From a checkpoint of a small self-supervised image encoder.
Model: 32-pixel images, arch vit, moe top_k, num experts 16, layers 16, width 192.
Training: 4900 steps, batches of 128.
Rows from block 11 of a small self-supervised image encoder, named by matrix and row number. Rows with one number within an expert belong to one neuron, the router's apart. Each number is 500 + 40 x the weight over its row's rms, rounded and kept within 0 to 999. All counts start at 0. Numbers have three digits each.
Before each expert's rows are labels from the 100 images, of 14976, where the router gives the expert most weight on average: "colour at peak" is the nearest of a few named colours to the mean colour under the peak. Only what is clearly more common there than usual is listed. The data: regions of photos with short descriptions (Visual Genome).
# router: router (model.blocks.11.mlp.router.weight, 16x192, trained with AdamW), inputs 64-127
# up: expert up (model.blocks.11.mlp.up, 16x48x192), inputs 64-127
# down: expert down (model.blocks.11.mlp.down, 16x192x48, transposed), outputs 64-127

# expert 8
colour at peak: black
router.8:496439513484486490485455518441469555530512536478430463435486514518494499469498532504544501442535491469515533476468581463429559496472470546506483533490446467552572478510480417501534580479494504
up.0:515485528508509525530480506512520527506449488506513515518522458602413489499478541528500444474544520494453408556509509441545493470483513492545561526525484539522459473441502483443540538423590526
down.0:492570463477481500487488439530536515531485553542510497566456537469565501471512468490517460530517530543477499535527544443447481484517509506514525499463533463478591479548443550480520457596519510
up.1:546487499474507525565489423472524508485521447526416497564468502423481553529553553550553494458523527463542487521575491543495459496497543536476473524494502483462446447524470453487449524481477544
down.1:493528468597494477468509540476531489479552514463572502491473512517566482566540565565399570528437453529550522557465498489546524489483426485436463460564513497525482572453439444482494529506561503
up.2:510492514460461498482425500586515495467520475575525580499488467475483533568521488503540495466456565524529462536512439513568518506485486491477444552556473520424482484482497470511492528486497494
down.2:499506442502499472491531500449503512496442587530523422502550532510514463418516459552509485453518537505565525489475555535509544467482553491482545535495469492483505497528476487523552506471510539
up.3:497486528515503571508521417613499545531535491529477411528502433488488469558527498559561419436508546492531463515515513488487495455462450571418451425544519517552483430534548452533557431473506506
down.3:560486493498443478505494571492474473484457479474475535469463473645435466470512511477468536464445524510497453508457502510442532429480506459525558502510531562505494480546554547527505532428450486
up.4:505555519494470576458481482513503542518502527528514512420511435510439524547535547424460562431483478442548494487507426467480502476432448457500560519564394502484500533532517511494482493428469462
down.4:530452538502551510477504512512536449508514436526499501485492484503508497517553507467531477551535483476450475477480496419494452410547565551546533513458499566532448473486606476550470496465445530
up.5:563545455532426441501521503503492514482498510519432431470454600510549439464543475491532503447507565433510447497524487504539559505449438445567464492532461503482499475507566478485565476502530527
down.5:452483486444575591494442535433524506539472443518485472524469482517441539548450575557533560567413473506471511510477425525494515471483494518537498507500480462477531507551488482436464505521535526
up.6:528477444484527462462563527529524426513541578539425449548520501465466464496542519513482491475472464452469485494508426550556479466545509491514579514536503501547498437579528532513513496499548470
down.6:552568456446447544547541473455459418497548525554482455490557492474466475517526525502477524495461508407496517467553531544473472504510525531428468411554449511543541507470503464501495431526498523
up.7:518499436511492465519468460517495444456445542479500544557554548495550446498461478515488518543511534483514530522496495458525591530526513481491481535478457422479421543478501491499444528494448483
down.7:536415490435461527517567482508602531584514480544519477517586471521504562513539515521481463422472563446489488499489446494490474465503484464587470563489471541481494605517490526520537559460549463
up.8:519521568558505510497531466465504507482496493503423480481549533484511493480475516566579465467513513515509500526439499535550385486512477481431476491494490502481437466442490487522493478528553485
down.8:481558517541478517551464497496410455481529547542462465512486485546492525500572489498461511478516460531546533526498534505458519485432446490447496480522501434476519489524496415511423458471469517
up.9:553443443567528514446567484496457430409529548441539558542478523543564514551478504503456515550484548530537493449528508460513505506477560488587491440489517533411508503477510583475495493506482571
down.9:505399538474509438500480534557476518547524518505477566458542503551476518501464552523494504612429459501427539570488445563471535522489467507398472525442487485495456504521490489558515543540560526
up.10:546528486470493448472510518519531524481547466414556510496501482506555444481461562577490498477516484430463525465504492478505536518519454478499476470533455551453480471528459500512460485511437515
down.10:446442507501500489534487530442474517509478446470507483495497533559469534439485509517449510533502453492462502525450542477477550545469513500470498521561538450541483505528481439469471561502569480
up.11:520570486546471520497481489494472538499525495556489476486543534468598534508409573477561489503479494494543494480443473446545424507560466451473447476508470459474479478460498556524552471457468513
down.11:457497493455545523453524460540428519512524573467504537546516527490495502551490589541499445457457502563459545480524478521476551519538487492513480514589450513519476525528527489487531468522495515
up.12:556455489501569464498484441511483472518504512478429525486547525556451471510445539589493467533536409457535531467568480531520553421532542557513484502525417445515485509496503488538523516397545523
down.12:544473541515499501436450557477451470498532519472583525497488471481560565491458440399524508477475496570474545524411512508469543543483510509535474493439527508536472471526554541471491483497527485
up.13:410513484592454515496516491587489545515437528449511548518504457459510482495467470525534505493499531415544483489505542481545503449514477532467461511489445483457559498611459520554463509538560534
down.13:598516500497492523593498526550533525446489503495490515524426496457568474510462557537487532524496504553513452515393458498470479533507514519524547504521499587536491457475532546520497475462474490
up.14:532568515491461498496547516555469525451540474525434432520456576461567385496489542430582510480576566501494489463541491507557526496509458467515501490540472528496520491457488557535453432428470547
down.14:437498495493494557511504454530579564415451509553520511497490533520457477513504501543463437466447485486537520491491450470500505527479531479493533484524480499549489519532512442543477483526492518
up.15:606489456505522521469472457538508581499526499524455499520509528505466530488464507467532492495482432420484493544510496562438516472505505519504457496526469508509492503473525445493552472513456501
down.15:478511519511591495493531456414471520492507561567517494461621498518532497470497517520487455566430503461455479519494477522523500463474561433530466508506501443527389551472513464491501515496459596
up.16:552543524520496492508545528541512526499545548521449516446513550414509503421518472434557476430460538420513467471554473553456517491536506420521497530553446538495583487519554416506516496444407563
down.16:440555494518559419508510591609481431569515452562566514495459503531502509495510458477485467476505455528521461533492480502562472484418490503576476461474399486428497504473561448457511470492458491
up.17:418480482485461544534452423512498520486501538515456590451538543509579586416482496494448502540403516521584511515485461564476572511466461438477564480512559477514513522532486509432483433470507563
down.17:528479524444579459507447471519471436480529457503500519510466517536458464521545476500605570501466519526483476482548479535449412470465510539490520453528503521541528455435477497438524453470497488
up.18:520569414556546524506508501470521468465556479398574464523532516472414417511570538511437505486508529506525483466524551493500464495499486477523508518516465520529363477514489545445534579582513540
down.18:576398433553565536557476475485523508455487508532484474501413517509441513433532531504462494550539446520512480551533533528538445514536527503507501497463556489547500474545469440460553517431553513
up.19:505579488519535497548508544544520472477475459485591507453501570442550493518526483538437447489489559546537488494522510490556440475603495481488439530481533545529512478493525475460432491428475534
down.19:437554557504480467439504529564473480493542441453461502560509545489528593419495425523516478553489490479543443478447518489491429475514587561501472547490443475441519523558482503504485559575475504
up.20:472454493531455449484535519564497482523490459493511504456519506571574504479478537431525540496411450529543471522515487467474477475481475519521440523488425480503502502510535447511516483438418489
down.20:546567462458515512516505486475472462450532494491471528522506558502496477583482469430493541467546499534509526498560467549458493495422451431546473505468543518487424507457474584523461557520455519
up.21:471499502497471437499502540529473468526513517462490519433574549525476422455558471485446557496483486449455472505519456542486571503448466528458466545516506524475571498550601479599510446485421505
down.21:460444517502502538547500518525545477527499501522513468462473518433503494516513459537518489457536613498507499476536512538527450518553511468527456462487476482494480521532457438461509570525518516
up.22:491527526500463502519578529506480507545492482529498442467488460507468514535496451527500518546540528481535509448522516477470482398503524476484436441480521514505532465523498471427539470447421560
down.22:470469508510588505486438533489441602460569524585523507494469506451514555536453518468554479524571477477552489566540470437439464463474562522498508533477466489488532544517529531450459490488506442

# expert 4
colour at peak: pink
router.4:443539472438431494533411515542436445529501457490577503454573439547432538423542518490473506431529520498404545551483506551452562462536510461543463501523521555523608528550490480473442547478513508
up.0:517528498452554521436555468525503480503484588440554536493445501437536464519492434478486539509528557480506513476506526504551506598496537527489519461429505491504511558549420473481467565552465502
down.0:434436484520562509502479523512481540428494529477534518490466574509465471481487493473536499505483526466482484559457550486469420548501521460523469517516453484435533509546535502427546543535549466
up.1:535507428499563513510547534482553497478504462466526529494497570529508451450563522490517479407516489540507502495489487446502461494440510494437482522516419588472538533502462537478475473526490501
down.1:513512582491489539453484492514481520506460538548473463535531516538434533443465426487564565489442491500571510455462523407465448478463487512478544530475598487472509625480485510504464505495535511
up.2:480441530560492546527525459591489438539468552471532458509489475403496471483528481528531481499514462411469544516508529535583510476460442565480484527502501506486542527492453459517492481433537518
down.2:481493538488464545519526466476530513509501476561476488487540458513438503472478432468504510500512566511588549515438511502491559477436523547532586520495488502515543511490411483523509508515560562
up.3:560498471521599565569478470489466464464451501491481511486496504463452499489501499464462538513470507419596516423557476485527457512473495415508507512485517466516437520471481483443544577412472602
down.3:503472467474492535543475481506487583553472483473478535551480455481425480503496505531529559446522599459500497499534479596470457509504590532483538544481477558472537507507436504491440557470538477
up.4:589492475536499494447511492553443490490478507531535537481506484513529477539488510470501467485428585547605586516473503478383523481520510463458485570509472547442494463538533518467515548469437574
down.4:462507493525501548544505498509473531509461539456434500510531517463452507480494575527493443457508497495551554496477498608508478516476483558440503530479556490440474490582493508475541582562489536
up.5:559528494479491554530433508540547447517528480487540490518512449467485434452536549512512523484488505389465536422496491513501505509486467481540551612523489547468496464444512515524461516473529547
down.5:496484464552485550465485449475532570523461479601506555475521535566459567448446519431510556471472574453466480556520472582497492452506494600498521473442516517561439492528476451473553517520511580
up.6:458567495488487521457498518546524471472560556540522507485452496510529503494498522559523479506492512511544520491550537406575534543565539546549486463520501465496490555499413473517538445538491521
down.6:484410533537479459493545492453534449522542510491513537530523551542423462490463586474447570461462467540522525523501462461442465488521497545441483503483520473435492595529465475535501511499462490
up.7:534483529509543516540525535554520442531500503443440499536448501489496524511522473490502520537552514469507490457516471518463493452449494485544455534479466480451492540527518541487531538534521531
down.7:464422483564475553462513474514512460572436534515570477536548474499510514549475497448471499432515589461490506485519510466472550448431532497507568486462493509533467528485431475599456570502539473
up.8:599505455501482475537512420463486534503540493506455463557526549495481437478482466499602503531429453440484493531512483568495484500468504415516461526533486456526478538487518461486512440444470479
down.8:475525492454477531505507418463462530474513492524387560528512442485544506568484425442443490533562495488498526463488539539512516506482530508454509508472540543461505445517448528481484543523476588
up.9:456508551487446480501474481496463500512462544502479464513515538539482413533458519443483537521502534483498445549452511492578517477506484560427481500492523513488465443553500504493543451525487630
down.9:392503454533452566461560531509486510520489489433510450487505467489516496465503499489535546486550494582438563522539490541489507510546468435464468526446524536463484492497481510514516454598601402
up.10:564518465485391531505524426563487477520511600460506420501483566555471493468482453500464474509465483531506534524498559528470557560459474422479511575482501518497458511477538498475490490476475489
down.10:509518479440557556548489483478529472486541513533454457566447519483514550539543487481497553538553550545492543436505506431489481490535561487460587485512476491560483534530439506500489510458486500
up.11:556530486445543495565533459594588467467478466509510506614456461497438488478490591543556451481514524458462561494549443545566430568477569438497496528549486489431449437509446573536445556513541576
down.11:381484482466509574468528491463519496579457488478555485485528536438514461508548498479508373539455507573494493509515485461536505449470493432507417468516514550488505487536474479499467487501478491
up.12:552491525486483471476532451556489570485480466565505561441542485514455506514529450521485444481477500438621478527512550498509516474598507493518473519427542401520517523552519447489530487425498498
down.12:471418530502493484467446470553534518473530503519487475473535477497459429487554520438494509466491561453590500485459519485469514547517446410481561527539512458523494449396492463476558481541492539
up.13:452525475544472491505530549586541507472457560516460473487564529422438468387525541498547497485442544470552486491478516473530475492468527499511523540478433502448533463517486463423500482474471521
down.13:463556487531525473496453499577450493445396464535466523444514526570539534538475465470516494512534513510567476501554491511540589474529441527502499539466444553474527443512518526440543457520504538
up.14:494497489582471519505476497483488538500464499469467472515449540576434503537496585503443489444538538541498446527514465506491439511452583498521546501513487511424559513534523534527430517505518545
down.14:427557460464507514465526474445481511493481511549421489518548506510466540478424455519549477514473474507518505505434566494491510474535518497498507478519520465486578482478557482457537452540449501
up.15:531484493557492452487563484538562517544469439494411491515468442486493461493582516493589496484510505454476462465548498515541502492467464509477496484530475476510478481423490518512515502502547485
down.15:488479455520447422494565492511513509527418460564494445431549518413540411543450497546526486476495486496497457455549470524535445533521513553547462498458491458511440478455480469537546420561547498
up.16:532503512477545517515466424556546516523549614509609502492458472452516470470516528552486493493498551483505449461546423611567498564470478461493489535532470486567444460481529485548502470526497490
down.16:445452478521518499458504546547471534482453567562536558511509532536449483467471521491478504516455505483463498528510528493520499472525501518466542415490572481575551509502492543525501519513574537
up.17:539550509462468589503486438492470587445439496531518596469512483536549487564444526508500564483467515518523476540487409549493433519471518440553508497482475512520556482532503470591462471539481472
down.17:548506506561483513484447519478464527523460486510491546568478557570481508519509512515551614461470410483428412566475475461481463482493548522521513554465497483443551477560546536463554522511491468
up.18:502508456537439508484505565570533555521505567395529462541501519411456472416504503536518506499535591429518473554507527459558478547534475507487558451479525506515481501534420443545478522616529486
down.18:510463554504489448584524533541522468515428519432483478509526461555568494472523529565455477559576468540543473492445553418524471475528592539521488500533429490529524549490517473486525516455570476
up.19:495556497503509482503425531539502543478450444620422462477495566544544488523437519487483518481489465472488487507442433498515511463463486576524450477521507490442486480444513506464572480453478529
down.19:485469511416522587513444526455447471500482612389551526552488478526521461533461472543543513493565510506534525484516473498494547499466563514484510576463513496463498539541577454518448580471512465
up.20:510473501456479526508554469496518560474480493460547556490474469524517516530511570550460439466478444525506493505462412514473415544529467443475404425539470476464535447488496535483445501459461529
down.20:485484476515461555533491503419520440541427520479580464498523531449401512529563522556543511500598546457457480553477458530519412473459496468524525515473516521500496529452518587495534525529551514
up.21:566504493528517433450494418560474467535549490521485547537438536501540466511515523530523459449522570425455535521500538551532453486518513549471582502493466428511554513530469430485573453464467490
down.21:438530477510550494456526466490476576544488551515548491517504501498493534565452504504534539621535501434473526489498503478509417575451560456490458528535491442546541578530516499521546531509527497
up.22:488422473521491511494490496523465484536441498484475458522507458521449547452568505501501444453533472496485510421451493490478518479473509571527550581488489430523559484544527490494520459495519548
down.22:554467473492480498524512467557484493581428535437566482509460504539547570531528451500477548474527517511481501487393503498505508443495522508522476531572484510494519562531498524511511461511529543

# expert 9
colour at peak: black
router.9:526555434524449473555499455473502512563506433414407458477483551508463456492537500507590471447568476466482468484449480461532489579510531569493529416493430483512550532493504548586487459500553522
up.0:589472482448479526511542580468454491493497484525479522472517510538494481473499562500613512517447508491514504492522520512517441486503511445478434477489507527467514455503542495463476475504501501
down.0:509516512474477442436525566547483482514466464571507481505504555478519521458443471470475465557511534595411501503462481541535502528537486504511517447435480561471552512421534575469526530568544460
up.1:435490517424529525526473456442526511480482478451506547436513461433565524528472537541477516583419451580460498529499413529499500566493493545449516509472448465481424484508410505471429469504492567
down.1:566468487569454594499411529423453479521472491505480459484413519552402565546487522526539529479536493486517544563499490480433439420473564507501422549562509512548508450549509521532497537490481465
up.2:520497467583523533432436494525486490475536518497503560562531566480468560528485509462491446485485515448585488522577503496454463385432469476464547531540475586472532486516519446471540419532494508
down.2:543466450509501478523531568469491606489543544449493557526509457508556447445517494493513450502493478504560483509521475545471465517503507494499516520548474494533466523509463457493580553508544460
up.3:460482518505517578509503510544501478493399518570492504413438546507522506494445535430530519490443461603482496505536440560537513540503521502567484466491444500511561524518522544489478480515488520
down.3:504499524495408446542558489459543441490441464491473506490509400514475531488520454494466510516459463465491504507494490489505497527489549584540498494607554465509490541560519500474510545450513473
up.4:455515467510567521540465417478544537482511468543517492521482543461484610450438595570464475539467509532518513577503485532511452507538505556507469495445514450555489457454450436493509431521529469
down.4:497451448457491486495516527443545564509522493391507455472484435471513480535499489536477451558471460470473472533535498514535510490508443485570473522476486489577487443463535498530520528479504512
up.5:546471498569548470499543498561491607488588468483499484495506456486542483476463470460527421503467514375562504535497521471429515466481490510465446488495493541508457490534507457535555484493453542
down.5:575504511519494369467525434491546589473486525561514485515530568466495493449521555456430492564475545524524506544522519604505496493499478483467508468537507514504522516497476472492485515543442565
up.6:505505528505517465575494466510572455526502445524523594485536470510469466445505558500420498443493486508458518536465457538524539444469570534487544554530502501514454480504471509495462545499535473
down.6:448538514477540448500492501469446537488544455458473435448508554481471444466503530524539480472477439526453477459485498520557487527556451500516512442517430488505491458479574487482563449530503533
up.7:527518484551488536487465524480506561562459496529485476442560540515515448445485495538543452502473505513475475571485525571489530501460499513565505522526455522539492529404588490545513524475605511
down.7:466458500505517516463443516436523553548492553483522559511569497588456498534439508509533567458497549468449497579508442475447454456460458556493571544524429471518499462526468492532556514510577533
up.8:557519467483551489537557460465552519464570423581565524470501505430591480499418514514518519504466553503529474559522467454538482511462538452496505486432497545482441549468462453499514486448495527
down.8:485505506549510495496474508495478489493441545561398501494498510518500492434557457506479481457515540500527508509501515552483451510527465511422443516538395483488472502445502516414453635506543521
up.9:424504495483548462537545560497507461489429508498576498466588466486471495485488552602516562450489507548506441493460421516580509456470515492525474538548497567492545494571532465477491502477447538
down.9:497487487516473496538550531526578500515456544471545527457493476500447497435453452501527501457477450450490562543486449523434444506421515490526469523489444494485501454454506540519480531560573488
up.10:532449477526483459494494493591429418571453494558432486457495517589463555557478500490509508519512489526529502471510517550525498432553580573534455516488512438527546558516569469528511519434543523
down.10:492517530535517548526443511465468443513452537453484465512452583476495534483540534450500506461527538489487507466498489527533494528414400540494521439555516563480419457432512534465452523474560468
up.11:492551476456588460507499464439544528479477502523483517525488577504501492456457523543508512524521460530419456571505442541558492486543579496563540501480483448499507478497460483564541423506491518
down.11:479503468578472539474494502493522496529469459445478459515465513486542480561523526539499455496523452567420504550516416529510556513447455538514478440499480583533480444577551510524496403474522501
up.12:505515539493581538516525532531536455563461376453466492512473447509475548500513502470496456491490523497478510433468507581512487593531563455460565492526506474518509460519517525485497525478452543
down.12:433478511478542512457495450444484457384442532506532510510531563518510543539474530463458484440525537454541508529481506519504509523488492468464527538479491465500429522553525497505451496518531441
up.13:543517481531528466505541491525508588498618501440548516502470517502512518473528565551462460461512566436493511514526482486488471488478530476450524497594445540548462493489460522541543507395433495
down.13:491488537529480503540456520595478506458481521476563560518503451436487453487501463530527502500517467481535461494491501509524551497510446536404468500478531540537534521505582445449493461508504461
up.14:467534514498511546497470473521521578476501490513490438519519457402508565560470495526524461535508531439506510586612497558442496585520531466501483525464541510544486491508484468503487544424507524
down.14:533494470532532537476499463484455514455486523525523544450468583536593505466450544562441531477528489431410534578488511541473436453496458498478549468477466519488514568554489521467507445459492523
up.15:506476552514479429552446376526517421553488523455470534451485456491528488480492589559481476446493487542498462508507491507536540544464546477450523537557444433544521519500502451515489503461496451
down.15:542565502479557499480454481490461501446523537530505487516508518513485522487513479488412550545495622414534487519533519510487561533551507513450523463523522498519458461557456488508530549481468502
up.16:551493427516543501476448456477488544502459454504474499512468586514435512478541577470509511489501462461468465519527471605492412447533470547475523493570491506468509484525494521521485444534516544
down.16:529464522491512552516456510541595490470505480499555429492413469447525444555556414598551402492539490541506545470471571476459525484536503516477490432539466510500492518508481482486457457445557483
up.17:522516470459623512532504509499532574472551520465511513423520485453475499465382555499510536537417487457509489530585497516506454508507493469482505475474528509582419458508449455496483487508432561
down.17:508463489509524462500456532498453557463531440545440476485548533557523517474515485459475482502503413535524484491537461548483509500462430505520484497506485493545451480476523521504577541482548510
up.18:453453489517488489426492457629548442487490485522545499495497520481457510439477473487523445470439490482576492541485509479534505532449446532503526512494467480466563491547533441431507486490465542
down.18:497508439467497473533503501422534536570543568477560496512525615498447561512495466538483474538466504497429484471462495524552487643475471522530525498538500543456500466436487519530506549566500542
up.19:487536486518528561534472498526496505439442545519520518459471506529546480527435561460469474487521471480487554497497534443486539531533403478446495474534516537523473458487507507419492467436515528
down.19:492449474478580459531476595511420553497561467577539472420483475531498465472504486527472453433464523549482474542466475477482415590564535546536558556465511543472485540372526487488531498522549514
up.20:518510508463524531458541484524504468537450485546475497430408514512513539459493508508485545572521523616435462417496454535544531499527512519500536567470542494484549551481485487482536442504509565
down.20:472544500540507564508486481479462496530526535526489574430564544502459461514516511428537514595461586456458482455499527503474464567499555544439538540507481469533560495434497461576414494584513533
up.21:495464557486573550455463500533481472532436507507544510485539522466465512527457513446504437488475468575470486541452416511480582495481501518468521563422472497540533531547520416502562453511467480
down.21:566533441580490511557536480529513497489499488498570448456485510397502476502585555562527536510551499535499502540432504458525505532516449450421504497523561526524572533427511515491460494432553502
up.22:456531487447537479554439425442491450492500461484440507532429572477539489527492541473537488470491437526419482503519447505518508534545522538550534560501444499438479531506444544562449454495442515
down.22:523518536473435596541496542546501519580504445513502490449426485576504493564466472505477494477556476596482503496449484447410549507487525543465462507474481533545591516529459494498488503496499458